A small image captioner, trained from scratch.
Model: 7.45M parameters, 64-pixel images, encoder arch mobilenet_v2, encoder norm batchnorm, encoder depths [2, 2, 6, 2], encoder widths [32, 64, 128, 256], decoder layers 6.
Training: soap at rate 0.0013, 7900 steps, batches of 96.
Data: trained on photos with spoken descriptions (Open Images, Localized Narratives), 203450 training examples, 3.7 epochs.
Rows from block 4 of the image encoder of a small image captioner, named by matrix and row number. Rows with one number belong to one channel. Each number is 128 + 24 x the weight over its row's rms, rounded and kept within 0 to 255. All counts start at 0.
After each channel's rows are labels from the 100 images, of 14976, where the channel reaches its highest value: "top examples" is what is common among them. Only what is clearly more common there than usual is listed. The data: photos with spoken descriptions (Open Images, Localized Narratives). In brackets: how many of the 100, against the usual share in percent.
# convs0: expand pointwise conv (encoder.blocks.4.convs.0.weight, 384x64x1x1), inputs 0-63
# convs1: depthwise 5x5 conv, stride 2 (encoder.blocks.4.convs.1.weight, 384x1x5x5, trained with AdamW), a 5x5 kernel
# convs2: project pointwise conv (encoder.blocks.4.convs.2.weight, 128x384x1x1, transposed), outputs 0-127

convs0.171 [ 99  97  90 115 145 169 111 117 157 148 112 129 125  95 169 143 133  67 111 161 150 132  73 170  92  91 157 122 160 130 128 134 126 110 131 114 129 126 132 134 116 118 114 149 143 130 152 149 123 103 119  99 148 140 117 104 150 121 150 177 138  91 115 156]
convs1.171 [110 129 122 109 138 121 117 119 115 102 126 124 163 157 146 144 149 162 182 157 147 137 158 182 142]
convs2.171 [114 102 136 132  71 111 173 152 118 114 158  86 158 129 117  99 143  98 127 117 127  91  78  88 159 170 102 141 126 132 132 106 114 129 128 138  92  92 113 157 115 134 133 133 140  85 115  85 140 181 123  86 126 152 139 104 159 116 159 141 120 115 112 163 111 134  80 166 117 130 182 103 146 149 136 114 146 110 127 144 190 158 141 122 119 137 112 137 141 140 127 103 146 155  97 143 116 134 122  76 145 141 162 118 136  95 127 100 121 132 120 178 133 121 119 122 128 154 134 151 107 182 124 125 138 127 140 111]
top examples: text has "standing" (51 vs 23.2); text has "people" (48 vs 22)

convs0.188 [127  97 147 163 133 142 116 109 150 126 146 125 135 189 150  69 119 134  97 171 152 121  81 132  87 124 120 141 113 130 131 158 141 132 125 119 123 141 114 126 146 128  86  98  89 138 130 106 145 107 112 142 161 172 149 187 147 136 116 106 145 123 100 136]
convs1.188 [138 161 124  88 110 149 160 131 102 103 142 158 130 102 110 157 158 144 102 109 136 135 112  81 102]
convs2.188 [110 134 143 130 153 136 115 158 109 122  94  99 129 128  89 108 136 147 167 130 110 111 129 124  93 147 110 107 111 141 110  98  91 123 137 163 146 152 167 156 120 141 210 115 161  88 137 150 114 125 122 131  91 174 139 170 106 141 121 146 148 117 152  96 119 117 155 141 136 131 117 142 140 136 131 145 126 115 130 178 191 120 151 165  96 112 126 138 191 135 103 143 141 140 186 133 119 126 134 137 130 121 139 135 131 122 102 126 139 170 119 144 103 154 152 136 127 138  98 116 170  76 111 137 106 126 182 131]
top examples: text has "man" (39 vs 12); text has "holding" (37 vs 16.5); text has "wearing" (31 vs 12.2)

convs0.23 [163 187  63 155 106 137 136 134 156 115 165  99 108 125 118  90 123 124 172 155 111 151 162 144 104 113  88 122 113 122 117 125 103 120 106 136 115 122 128 101 156 142 130 148 136 140 100 150  97 149 133 156  78 113  99 112 121 132 127 103 120 111  95 152]
convs1.23 [147 156 147 174 143 132 122 167 129 136 116 100 106 112 101  86 105  87  88 114 118 128 118 125 106]
convs2.23 [113 107 102 185 147  59 136 110 154 161 128 143 122 131 116 158 117 163 119 114 168  94 145 128 123  81 125 120  61 134 124 123 117 146 144 156 133 149  90 127 135 113 146 125 144 158 105 138 104 111 140 125  89 124 151 136 114 113 128 151 148 142 114 141 148 109 112 135  89 106 123 139 130 103 127 147 148 110 147  99 122 127 128 120 114 111 159 117 129 193  90  94  85 129 105 100 132 142 108 119  95 119 129 164  94 177 160 110 139 123 111 163 129 101 168 146 117 168 106 135 109 169 101 127 126 115 106  82]
top examples: text has "sitting" (33 vs 14.9)

convs0.31 [130 131 132 119 161 126 121 131 132 127 126 111 130 142 107 139 152 145 123 150 158 107 105 153 117 132 194 104  74  86 142 123 164 119  97 129 144 154 145 138 126 118 156  97 138  94 128 134 132  90 115 136 122 165 114 115 135 190  98 143 178 160 126  83]
convs1.31 [127 161 164 167 134 132 159 174 165 147 153 157 180 150 144 133 128 137 143 142 134 127 125 118 130]
convs2.31 [138 106 135 127 116 140 135 126 133 135 148 177 146 110 141 121 142 118 148 165 116 159 116 137 114 112 136 147 137 150 149  89 118  93  69 169 142 144 112 148 133 132 132 171 137 130 124 105 149  92 134 139 143 110 116 168 138 124 106 183 149  78 148 108 134 159  67 198 127 125 116 150 158 131 125 132 100 136 103 140 139 136 114 143  98 183 141 184 102 108 108 115 119 132 151  95 117 144 138 100 124  99 128 171 130 125 169 153 104 125 119 115 131 115  96 114 168 154 111 121 111 118 130 162 121  78 106  99]
top examples: text has "sitting" (37 vs 14.9); text has "two" (29 vs 11.3); text has "wearing" (29 vs 12.2)

convs0.63 [161 144 130 115 170 136 100 133 129 148 108 138 134 135 114 171  93 121  80 109 163 168 127 161 117 106 173 116 106 156 124 143 154  99 131 102 134 129 163 145 156 162 139  92 125 128 202 127 135 132 120 160 113 125 131 141 148 145 103 114 112 160 106 123]
convs1.63 [128 116 101 115 130 121 123 100 120 127 119 153 174 141 126 135 158 191 166 127 120 157 156 163 114]
convs2.63 [101 102 157 138 121 144 116 119  98  92 114 156 121 108 147 125  93 124 105  87 189 155 106 150 113 158  85 121 133  49 142  90  90 129 125 148  97 152 129 112 129  86 148 157 109 105 135 145 169 116 156 115 162 121 103  98 162 115 166 155 139 134 154 108 146 129 133 129 143 103 141 139 137 162 125 144 135 117 120 161 104 107 103 131  82 132 181 121  94 154 108 159 114 153 139 123 116 127 113 152 136 126 154 133 127 135 121 137  76 170  96  94 148 117 157 140 117 133 149 101 125 131 103 135  88 132 132 111]
top examples: text has "standing" (49 vs 23.2); text has "holding" (41 vs 16.5)

convs0.374 [108 128 145 120 138  97 156 156 151 135 119 103 138 121  83 116 140 160 124  83 121  75 119 114 121 133 145 155 141 151  88 149 122 138 158 114 141 139 138 135 134  98 124 176  92 140 113 106 177 150 146 136 147 173 125 142  76 100 110 129  85 156 122 146]
convs1.374 [112 111 107 133 111 100 113 113 114 110 149 133 169 170 138 145 144 186 156 135 147 145 159 157 135]
convs2.374 [180 137 151 105  99 116 145 120 136 122 140 156 151 173 151 153 155 118 118 142  78 136 112 179 103 131 135 120  71 169 122 146 149 139 122 109 112 123 103 104 124 104 156 154 128 122 107 111 176 115 144 144 118 157 110 131  99 138  95 164  99 144 112 176 100 127 145  96 118 153 136 163 142 143 123 124 119 113 102 132 118  92 107 127  79 104  95  94 140 127 136 123 137 166 127 126 152 129 151 129 171  89 109 103 167 163 106 104 138 161 125 160 111  69 116 121 135 123 137 133  93 136 113 154 137 152 168 127]
top examples: text has "sky" (67 vs 24.8); text has "trees" (62 vs 27.1)

convs0.331 [ 95 152 118 130 102 111 100 122 125 112 144 129 105 148 167 134 151  81 110 178 147 136 170 161 134 148 125 128 126 130 131 145 115  74 167 159 154 143  94 176 138 146 135 116 109 148 150 141  95 128 123 164 143 146 162  95 137 109 137 158 107 114 153 158]
convs1.331 [136 161 161 148 110 151 162 153 143 124 137 145 118 112 135 126 105 120  95  95 121  94  84  92  98]
convs2.331 [109 135 117 133 130 165  96  90  96 106 189 146 201 117 117 159 114 162 120 139 152 119  99 126 138 126 147 122 157 129 146 109 104 161 102 148 117 160 114 105 177 122 128 129 114 124 118 108 147 156 150 135 129 138 109 148 142 102 107 161  56 133 122 133 115 109 134  89 131 121 122 127 148 126 132 170 136 116 109 178  97 115 101 123 132 145 109 111 132  89 132 138 143 162 123 130 129 134 122 148  85  83 124  97 127 101 170 125 115  89 135 118 111 123 155  97 128 107 130 156 130 123 107  87  60 150 154 126]
top examples: text has "sky" (70 vs 24.8)

convs0.159 [125 107 149 118  76  97 145 159 135 123 144  90 181 112  90 121 148 135 119 102 114 126 153 143 146  88 176 122 147 134 140 114 142 124 166 169 139 115 129 108 180 126 125 145 117 119 103 108 135 133 153 101 135 136 131  91 114 126 107 154 100 173 173 120]
convs1.159 [ 88 123  89 108 126 124 102  88  84 138 113 111 117 133 143 133 164 146 166 150 136 156 154 152 126]
convs2.159 [148 136 159 152 149 115 165 114 110 118 137 130 146 158 177 149  94 132 141 112  97 107 122 126 123 111 149 163 102  66 141 110 153 140 121 165 128 120 112 119 123  91 113 119 116 119  95 169 182 108 121 123 115 117 104 114 105  86  82 139  56 141 106 131 107 136 156 168 106 121 115 154 117  62 114 106 119 136 132 158 159 110 124 105 118 107 136 145 154 107 170 153 124 101 110 124 126 112 134 109 158 133 127 148 150 134 105 107 167 137 108 157  87 118 122 116 133 149 104 132  95 158  89 130 139 102 124  94]
top examples: text has "sitting" (36 vs 14.9)

convs0.32 [122 117 106 102 163 161  96 131 127  92 122 114 117 130  94  89 158 123 151 129 150 122 131  88 119 117 121 154 108 126 163 162 176  90 170 125 170  96 123 105 123 111 168 170 138 164 114 109 115 130 165 130 146 104 128 146 148 137  98 143 117  90 137 116]
convs1.32 [128  94 116 111 126 104 126 120 143 128 120 129 151 175 173 120 126 152 171 181 116 124 131 157 158]
convs2.32 [130 116 120  74  92  93 130 134  74 169 118 132 139 127  71  91 104  99 119 132  98 147 107  85 108 121 117 151 131 144 139  95 119 150 130  87 166 101  91  91 151 125  97 158 177 106 131 154 115 147 120 145 157 109 140  98 149 166 104 108 112 104 140 104 128 115 150 100  94 143 111 133 175 107 155 135 146 126 113 117  92 119 144 145 159  95 146 127 153 160 177 148 108 120 120  97 112 117 159 154 111 125 147 127 138 150 106 145 139 103 153 120 159 168 128  80 117 166 125 127 147 116 123 115 135 143 124 138]
top examples: text has "text" (27 vs 6.7)

convs0.265 [169 121 138 171 137 151 137 122 136 161 119  84 148 129 110 173 155 116 120 119 152 127 102  89 114 111  84 164 167 157 144 148 127 108 128 125 146 137 142 142 134 131 149 155 131  99 146 139 102 131 133  89 166 110 164 164 106 106  63 136 142 133 116 135]
convs1.265 [ 94 100 107 121 113 112 105 120 133 116  94  99 138 141 110 136 152 189 172 146 135 137 136 163 120]
convs2.265 [115 133 117  78  97 147 140 113 130 135 162  84 121 130 149  95 113 129 122 130 138  87 108 159 177 144 122 109 131 123 138 112  93 114 126 124 151 137  88  82 130 106 147 131  96 144 120 151 166 133  92 151 130  95 133  90 129 111  61 123 121 107 130 153 118 159 155 119 148  75 113 121 130  87 148 141 158 155 189 149 143  98  82 147 118 109 132 175 111 135 136 148  91  93 109 132 125 169 126 161 141  86 155 132 123 104 164 127 112 106 134 151 150 137 138 126 105 146 112 137 103 112  86 132 122 113 111 139]
top examples: text has "trees" (56 vs 27.1)

convs0.253 [147 110 165 152 112 118  98 140 107 122 136  98 166 101 125 128 136 134 128 180 150 162 116 149 141 131 130  71 145 124 121 131 127 108 159 180 131  81 119 104 145 106 129 119  97 122 147 177 148 110 176 114  85 127 112 109 123 144 117 117 127 153 160 158]
convs1.253 [150 154 152 152 127 141 172 187 173 134 125 155 175 152 133 130 136 146 139 127 125 113 130 132 140]
convs2.253 [130 124 110 129 121 122  92 105  95  81 171 143 107 111 156 162 127  94 121 118 137 121 124 130 159 145 180  97 131 101 120 158 177 140 151 104 102  96 123 123 123 116 167 117 160 140 125 120 137 136 153 162 111 110 154 144 104 146 131 159 138 123 132 105 140 112 129 205  90 141 122 127 147 140 129 120 148 133 112 123 146 126 112 113 134 142 151 112 112  95  81 105 145 158 177 138 122 104 115 119  83 156  83 145  92 123 101 138  86 153 123  83  97 138 156 128 113  88 144 128 103 145 146 134 166 124  74 133]
top examples: text has "people" (52 vs 22); text has "standing" (49 vs 23.2); text has "sitting" (45 vs 14.9); text has "wall" (41 vs 20.2)

convs0.200 [100 105 152 167 156 142 115 118 147 158 152  90 158  88 114 118 125 148 140 116 157 135  91 139 134 172 115 121 169 108  96 111 127  89 143  94 177 106 112 112 168 110 129 140 156  99 133 126 132  97 150 126 134 146 118 126  81 110 110 165 128 119 153 100]
convs1.200 [148  86 112 157 146 155 124 117 154 109 130 159 162 165 106 116 131 167 176 109 116 143 137 115 128]
convs2.200 [120 147 141 104 138 122 132 117 139 112 167 123 140  83 138 133 116 130 138 111 122 101 134 114 169  90 138 151 111 113 152 144 144 120 149 152 136 133 103 153  78 112  75 145 103 184 131 112 115 144 117 126 153 113 139 117 149 129 166 160 121 124 151 182 128 132 158 139 138 153 137 173 146  77 157  92 130 123 111 129 164 126 112  70 113 115 118  97 140 119 130  98 146 165 143 119 138 119 157 152 111 116 118 153 130  91 133  95 110 135  49 109 108 125  98 165 159 135 160  90 121 139 110 144 130 155  92 162]
top examples: text has "people" (46 vs 22); text has "sitting" (38 vs 14.9)

convs0.70 [160 146 136 162 127 156 131  95 148 135 144 136 181 147 155 108 123 143 105 138  97 143 156 126 116 104 135 115 145 125 144 172 125 103 173  66 161 130 124 157 121 119 150 126 142 135 105 134 107 143 180 132 169 119 133 168 142 158 133  92 117 154 160 110]
convs1.70 [109 123 118 116 106 123 135 152 140 118 137 137 180 166 134 126 154 178 168 144 125 155 160 163 126]
convs2.70 [119  97 129  77 109 162 118 115 144  94 120 145 179 129 148 100 141 143 109 103 193 136 102 112 139 104 143  99 177 126  90 146 108 129 111 124 183 121 143 104 117 170 134  82 144 113 132 152 131 125 157  87 154 116 126 121 110 105 120 130 159 151 122 157 168 102 106 110 126 132 105 146 160 141 144 173 106 108 132  80 150  92 144 136 123 130 108 102 115 139 152 116 111 129 141 128 124 106 161 175 166 126 110 115  71 137  86 144 129 116 154 152 122 115 168 115 146 138  98 119 127 161 101 139 113 139 110 132]
top examples: text has "text" (37 vs 6.7)

convs0.81 [140 132 158 104  85 135 163 164 129 126 128 135 118  77 105 152  72 138 178  87 163 131 132 131 151 104 132 126 123 164 105 112 114 147 131 131 143 176 141  94 118 113  97 121 176 112 159 117 122 155 121 119 114 143 131  73 119 142 117 106 120 116 127 136]
convs1.81 [100 131 126  98 119  87 126 110 135 126 110 168 173 140 126 113 152 173 144 117  95 154 158 128 106]
convs2.81 [111 161  84 100 182 120 111 106 125 112 108 116 126 120 160 125 105 135 124 113 147 118 134  86 144 138 165 120 191 145 121 175 136 148 136 153 124 120 148 140 178 144 112 105 134 102 125 109 116 124 148 129 121 137 147 161 115  85 129 173 111  71  70 115 166 147 127 169 102 156 135 167 155 135 134 129 137  96 119  87 121 169 110  88 125  94 134 144 107 148 109 109 132 120 121 148 118 127 146 128  94 122 140 131 143 136  92 132 137 125 139 138 151 125 114 138 154  95  71 104 138 125 133  77 121 132  77 125]
top examples: text has "wall" (42 vs 20.2)

convs0.201 [ 89 126 137 160 131 144 127 131 111 136 152  98 181 138 134 141 162  97 159 115 115 136 147 163 128  69 154 115 138 130 104  93 138 147 152 107 154 123 115 137 152 109  96 126  82 121 116 134 154  95 160 135 126 133  98 147 173 136 150  76 145 158 135 110]
convs1.201 [129 137 149 137 128 131 135 165 157 159 165 168 174 162 182 150 133 128 145 133 111 124 126 134 114]
convs2.201 [ 83 127 163 163 110 151 156 159  91 114 146 167 127  79 129 143 107 104 115 121 136  94 120 117 143 105 165 108 132 164 123 130 169 150 134  69 156 122 109 120 145 105 124 153 143 120 135 127 142 129 109 112 114 128 152 100 107  89 111 123 150 145 147 160 130 105 102 175 122 155 155 109 141 124 108 127 112 123 117 162 122 139 167 122 137 117 115 128 120 131 121 141 149 135 119  88 120 109 135  79 147 153  77 107 119 168 164 145 116  97 189 118 128 140 167 102 102 171 137 121 124 165 135  80 130 118  89  95]
top examples: text has "people" (58 vs 22); text has "standing" (49 vs 23.2); text has "wall" (44 vs 20.2); text has "table" (41 vs 13)

convs0.356 [140 116 116 156 148 135 131 144 130 131 140 106 100 149 107 160 131 148 136 132 132 113  89 144 101 131  91 132 121 139 159  88 116 127 133 124 161  95 134 140 141 118 133 102  82 168 144 135  58 168 163 146 161 185 149 162 155 157 152 131 123 121 148 128]
convs1.356 [ 96 111 118 121 129 118 107 108 107 146  81  72  83 112 139 138 116 104 114 148 159 145 123 144 153]
convs2.356 [162 109 109 140 125  99 144 160 121 164 129 109 124 149  77 136 135 107 131 160  93  89 156 104 115 149  96 153  82 145 140 105 146 115 109 106 126 147 163 117 161 166 130 111 154 146 162  85 131 156 143 102 106 103 113 130 117 107 118 131 145  99 155 123 204 160 138 117 144 114 121 127 104 114 163  71 118 124 122  82 165 153 146 101  94 143 132 113 107 138 175 166 135 152 133 140 135 136 127  98 137 141 113 162 100 115 162 171 133 137 131 138 131 119  85 141  89 146 116 150 105 121 133 105 120 137 156 137]
top examples: text has "sitting" (39 vs 14.9); text has "wearing" (33 vs 12.2); text has "two" (29 vs 11.3)

convs0.120 [139 106 128 121 146 136 143 111 108 152 126 108 108  99 135 133 125  86 138 138 122  90 106  98 120 146 149 143 120 121 113 128 163 180 137 171 158 121 123 131 150 119 137 153 144 101 150 108 129 103 157 157 135 122 138 160 114 100 138 140 222 147  93 162]
convs1.120 [132 147 165 154 133 126 158 146 171 138 122 150 145 145 138 108 117 100  97 112 133  85  90  86 128]
convs2.120 [126 105  99 105 144 201 101 114 152 117 154 157 169 152 159 140 163 164 109 131 155 147 158 149 138 124 121 121 126 154 132 128 120 149 140 132 140 106 186 137  71 114 132 115  79 158 104 154 137 141 125 109 111 142 134 122 145  94 102 132 107  95 157 126 127 144 130 163 159 123  85 118 105 111 155 114 139 133 133 135  70  91 124 178 144 147 155 123 152 120 126 116 143 127 104 119 148  80 104  83  96 121 131 120 117 125 128 130 112 157  94 145  77 174 129 108 103 125 125  97 101 113 110 150 130 115 149 123]
top examples: text has "people" (44 vs 22)

convs0.319 [145 131 123 133 127 152 131 123 104 156 166 110 107 125  84  93 125  94  94 124 173 135 114 149 125  96 115 142 104 136 135 136 112 114 154  91 116  92 149 111  98  85 157 154 140 102 152 109 119  96 122 123 166 154 139  94 151 139  76  91 110 130 169 118]
convs1.319 [154 129 121 137 134 137 126 118 123 149 150 114 138 158 148 126 131 140 190 192 141 112 143 169 149]
convs2.319 [175 115  97 146 145 110 118 146 134  89 102 104 119 145 128  90 110 106 140 162 124  96 117 150 130 119 110  86 158  88  88 112 113 131 115 127 137 150 121 104 122 112  92 128 121 147  93 125 121 115 118 138 118 135 111 136 108 153 163 151 173 128 108  97 137 120 130 101 128 155 100 123 134 106  62 149 164  90 170 117 112  99 162 108 136 106 139 165 124 129 114 135 124 174 170 131 161 162 137 132 151 136 132 106 153 136 143 146 112 141  48 156 159 170 121 118  82 121 160 121 103 133 108  97 133 110 117 142]
top examples: text has "people" (45 vs 22); text has "grass" (40 vs 10)

convs0.46 [138 148 149 141 163 112 131 131 122 139 114 100  80 147 166 129 114 112 136 124  93 158 137 115 115 123 116  99 145 130 117 165 126 135 163 105 112 142 165 143  54  83 127 104 110 133 130 185 149 135 147 129 119 172 158 100 128 124 133 167 137 153 140 151]
convs1.46 [163 158 161 183 157 104  89 110 110 116  93 112 113 141 119 123 117 107 150 158 120 125 110 140 138]
convs2.46 [117 108 151 146 152 118 152 130 111 137 118 143 185 102 106 118 153 149 124 167 144 137 104 117 102 112 113 120 156 131 144 141  87 132 102 123 106 101 111 135 142 162 133 147 117 119  98 120 130 149 125 108  99 137 120 142 138 172 150  88 146 124 127 158 210 114 135 139 133 126 117 151 143 143 156 147 138 119  99 182  77 146  98 143 102 102 127 136 142  76 128 179 132 144 118 172 157 118 102 121 128 159 153 132 161 145 165 113 153 120 155 163 100 138 113 128 126 173 134 164 114 130  63 119 121 144 122 157]
top examples: text has "sky" (81 vs 24.8); text has "trees" (69 vs 27.1); text has "buildings" (32 vs 10.9)

convs0.318 [141  94 127 153 116 126 122 153 132 115 128 122 133 121 139 133 137 132 122 170 131 106 138 126 135 144  74 144 104 136 140 139  96  95 197 127 135 185 156 133 168 142 153 116  98 165 143 147 136 116 176 169 145 152 129 101 126 134 139 116 107  68 109 133]
convs1.318 [124 132 160 126  99 122 141 161 157 128 148 146 164 177 128 154 150 179 165 133 120 131 148 143 127]
convs2.318 [ 96 113 114 136 102 141 120  94  99 120  75 101 146 121 157 141 140 113 137 144 125 157 122 117 141  95 172 148 110 133 143  71  96 122 125 118 152 140 117 137 139 139 146 187 182 166 162 137 113 147 103 143 117 171 119 115 100 129 101 165 108 141 103 144 120 131 133 140 142 138 152 157 181 143 157 138 138 103 144 156 136 148 141 120 132  99  77 107 138 121 159 138  85 120 120 108 166 185 115 109 133 112 108 151 133 133 134 105 176 150 100 113 118 131 165 136 145 115 125 148 100 149 143 167 185 119 122 132]
top examples: text has "sky" (81 vs 24.8); text has "trees" (56 vs 27.1); text has "clouds" (41 vs 4.6); text has "water" (27 vs 7.9)

convs0.247 [121 131 127 145 115 116  62 113 137 195 120  80  99 135 110 112 109 125 135  80 100 101 139 109 132 157 120 143 138 134 144 185 123 125 138 165  90 110 129 167 122 133 136  96  93  99 150 130 123 119 139 144 138 107 138 120 112 129 163 116 136 128 159 165]
convs1.247 [132 122 130 143 136 145 146 159 175 135 165 151 176 171 137 125 179 135 146 123 125 128 154 117 111]
convs2.247 [174 130 123 150 166 114  75 126 147 151 178 135 162 107 161 117 115 142 169 159 130 109  99 125 160 118 164 133  68 127  94 132 152 120 114  75 116 128 164 123 148 108  90  96 125 125 115 125 151 114 135 118 142 126  74 118 138 132 117 133  89 118 110  77 136 137 154 176 117 115 129  85 181 109 123  91 130 109 127 138 114 126 147  98 116 133 105 114 114 124 121 147 138 115  99 137 127 173 169  94 146 155 102 150 159 144 154 116 145 120 165 112 158 118 150 162 142 107  90 128 139 102 123 118 136 117 129 120]
top examples: text has "sky" (61 vs 24.8); text has "trees" (59 vs 27.1)

convs0.13 [159 133 104 175 148 128 157 177 124 114 102 123 140 148 151 155 149  99  96 169  89 135  96 115 137 156 122 124 142 127  83 132 112 156 133 154 110  74 131 156 142 152 127 140  76 124 129  75 162 107 154 127 120 148 149 127 113 136 107 140 117 112 121 120]
convs1.13 [131 133 126 106 110 150 169 143  99 103 166 166 140  99 105 148 166 155 117 113 146 158 147  99 123]
convs2.13 [102 114 156 147  91 113 123 146 130 134 134 143 123 133 153 153  87 151 181 155 129 112 138  59 148 103 139 140 122 175 149 149 144 152 125 112 151 119 138 124 139 123 118 141 134 108  85 170 102 136  98 125 129 184  99 116 148 152 126 121 176  96 113  99 156 141 136 145 116 117 146 118 158 120 157 135 138 110  98 150 153 125 139 138 128 148  96 106 126 135 144 156 112 157 186 133 148 145 160 136 134  91 133 119 157 104  78  78 119 142 155  87 157 161 108 104 130 118 151  99 131 119 117 119 148 190 129 143]
top examples: text has "man" (36 vs 12); text has "front" (28 vs 11.5); text has "woman" (25 vs 9)

convs0.65 [109  95 135 114 142 147  87 146 117 116 151 113 134 121 128 133 136  95  98 129 124 135  91 169 147 123 138  95 154 110 178 107 103 122 169 132 146 133 117 127 180 115 112 130 134 118 182  86 145  98 102 107 168 144 108 131 118 183 139 122 153 140  95 142]
convs1.65 [ 94 124 113 102 125 117 128 132 115 121 141 152 169 168 129 137 155 173 176 148 120 150 160 150 112]
convs2.65 [175 123 104 169 149 131 189 148 119  63 126 110 154  98 149 162 103  89 131 136 107 133 110 131 138 151 140 121 126 149 136 146 114 122 129 149  88 143 107 140  76 117 112 146 106 106 120 122 148 160 105 124 103 110  85 150 169 125 144 122 132 160 136 180 134 107  75 115 117 163 121 137 145  94 167 116 147 166 100 128 103 142 135 140 133 101 149  86 136 100 142 138 135 123 121 141 115  87 138 141  87 110 166 123 127 145 120 107 145 154 167 185 141 108 136 133 143 154 114 109 170 128  99 139 137 144 120 127]
top examples: text has "standing" (52 vs 23.2); text has "people" (51 vs 22); text has "holding" (44 vs 16.5); text has "wearing" (33 vs 12.2)

convs0.4 [172 122 147 143 104 139 116  88 115 171 133 126 154 117 112 118 137 133 125 146 151 160 108 186 154 120 102  80 175  99 108 135 159 105 136 153 135 109 127 146 112  81  95 107 108 148 135 126 114  85 130 104 154 148 106 162 129 108 161 127 132 136 150 151]
convs1.4 [105 116 128 117 122 113 118 129 128 140 129 142 146 166 164 147 152 184 174 156 149 140 163 158 143]
convs2.4 [ 89 163 147 134 110  97 137 118 161 135  69 150 115 115 122 122  95 139 173 100 175 150  96 111 166 109  96 117  91 146 119 111 137 111 132 111 121 103  99 134 144 124 110  99 137  98 125 130 106 115 102  98 145 103 101 156 110  98 165 153 130 151 160 145 119 133 139 162 131 107 136 135 127  77 142 153 168 151 118 142 157 123  89 176 144 129 158 162 110 109 146 108 124 138 127 137 108 107 132 104 146 141 140 124 128 150 148 148 124 143 125 145 122 103 123 180 153 139 180 100  78 163  80 171 139 132 144 140]
top examples: text has "people" (69 vs 22); text has "standing" (54 vs 23.2); text has "group" (28 vs 6.8); text has "them" (26 vs 6)

convs0.381 [111 158  96 145 128 138 119 122 175 146 133 127 146 201 120  69 118 142 135 166 138 166 137  91 100 149 136 150 128 173 144 167 126 118 157 122 132 126 117 116 136 103 109 123  89 146 159 130 140 146 143 100 124 158 160 134 125 146 139 132 171 108 140 152]
convs1.381 [127 124 138 104 123 131 161 160 141 136 136 167 171 163 156 131 170 176 158 139 133 132 140 125 104]
convs2.381 [137 136 121 134 149 152 144 156 117 122  91 135 102 155 163 135 124 140 135 140 146 137  97 120 126 132 110 131  89 118 145 128  80 107 126 109 128 125 113 106 121 131 119 135 131 123 120 164  83 159 104 137 142 127  87 119  83 151 159 149 116 146 121 168 142 158 162 137  99 132 140 131 128 156 113 177 114 117 144 123 120 152 168 133 134  98 108 105 105 179 126  95 161 137  57 136 148 130 161 171 107 100 138 170  83  94 124 137 138 151 161 144 157 133 197 130  74 103 153 125 147 121 153 117 154 105 110 117]
top examples: text has "man" (32 vs 12); text has "wearing" (29 vs 12.2); text has "smiling" (26 vs 3.9); text has "woman" (26 vs 9)

convs0.124 [130 143 114 146 125 134 126 130  92 164 124  89 146 115 145  95 129 101 128 139 142 142 147 152 156 131  90 133 116 187 171 164 128 134 109 144  85  97 120 133  66 118 128 172  95 138 112 102 118  82 125 134 134 111 160 124 130 124 173 117 133 112 130 163]
convs1.124 [124 117 123 132 140 124 123 145 132 132 119 147 168 182 150 127 153 181 182 159 124 140 149 152 128]
convs2.124 [134 129 147  96 131 106 103 149 114 152 141 116 141 163 118 143 150 159 149 149  98 128 101 157 146 211 193 108 113 124  94 105 135 162  79 136 127  95 113 126 155 157 130 109 134 122 171 112 156 147 143 166  86 104 101 153 137 124 139 149 138 107  99 106  91 187 111 138 140 156 146 123 147 153  90 147  90 109 118 138 133 123 119 138 122 134 132 114 118 108 148 142  85 115 145 110  81 137 114 100 144 115 119 123 121 119 148 133 141 147  95 110 159 119 157 113 135 152  82 104 119 124 118 126 147 103 164  92]
top examples: text has "trees" (83 vs 27.1); text has "sky" (63 vs 24.8); text has "grass" (28 vs 10)

convs0.0 [119 136 119 118 173 129 134 103 172 153 131  76 140  96 110  86 147 119 124 144 125 108 139 175 127 160 156 131 154 141 117 137 118 163 150 127 153 153 140 115 119 124 154 111 100 149  85 143 107 125 125 142 124 166 159 103  80 100 108 147  77  95 119 128]
convs1.0 [135 145 163 163 140 142 133 152 178 151 145 138 145 149 132  84 110 112 115 112 112  98  84 113 114]
convs2.0 [137 108 141  95 125 124 128  90 162 133 156 139 146 137 112 140 128 139 143 113 133 144 129 124 144 134 167 113 145 123 128 150 103 112 173 166 140 142  85 110 118 114 142 162 106 122 135 136 169  83 173 180 141 116 142 120 158 186 100 132 133 119  51 152 138 147 147  75 126 128 128 115 145  94 113 127 123 127  92 116  96  81 160 105 142  97 122 146 151  81 108 127 109 133  88 115 142 101 134 117 147  97 122 160 141 111  85 137 132 147 188 143 100 120 137 126 151 134 139 129  86 112 105  97 134 136 116 124]
top examples: text has "sky" (57 vs 24.8)

convs0.108 [135  91 161 134 140 120  94 182 128 130 150 113 155 120 109 100 117 111 108 124 116 105 106 130 148 150 163 116 152  97 143 123  92 146 140 150 180 163 115  90 100 135 154 141 157 131 175 140 111 133 147 116 127 146 106 143 125 140 145 142 159  95 164 183]
convs1.108 [121 150 153 138 108 146 138 158 161 117 135 144 172 191 141 121 126 144 156 141 115  98 100 119 103]
convs2.108 [150 123 119 144 167 122  97 127 132  99 128  77 143 163 113 138 126 151 165  81 133 174 132 148 130 163 129 121 134 118 114 173 125 168 116 147 130 140 136 117 101 130 106 121 119 131 133  61 121 108 110 102 155 136  81  97 139 143 132 147 114  86 146 156 151  87 131 115 135 121 131 162 132 137 128 119 120 126 103 102 107 112 140 138 114 177 107 155 122  98  86  96 140  93 127 132 174 111  96 148 100 166 141 134 110  95 153  84 103 121 159 133  98 138 134 141  92 122 149 116 110  77  92 117 153 146 115  83]
top examples: text has "people" (45 vs 22)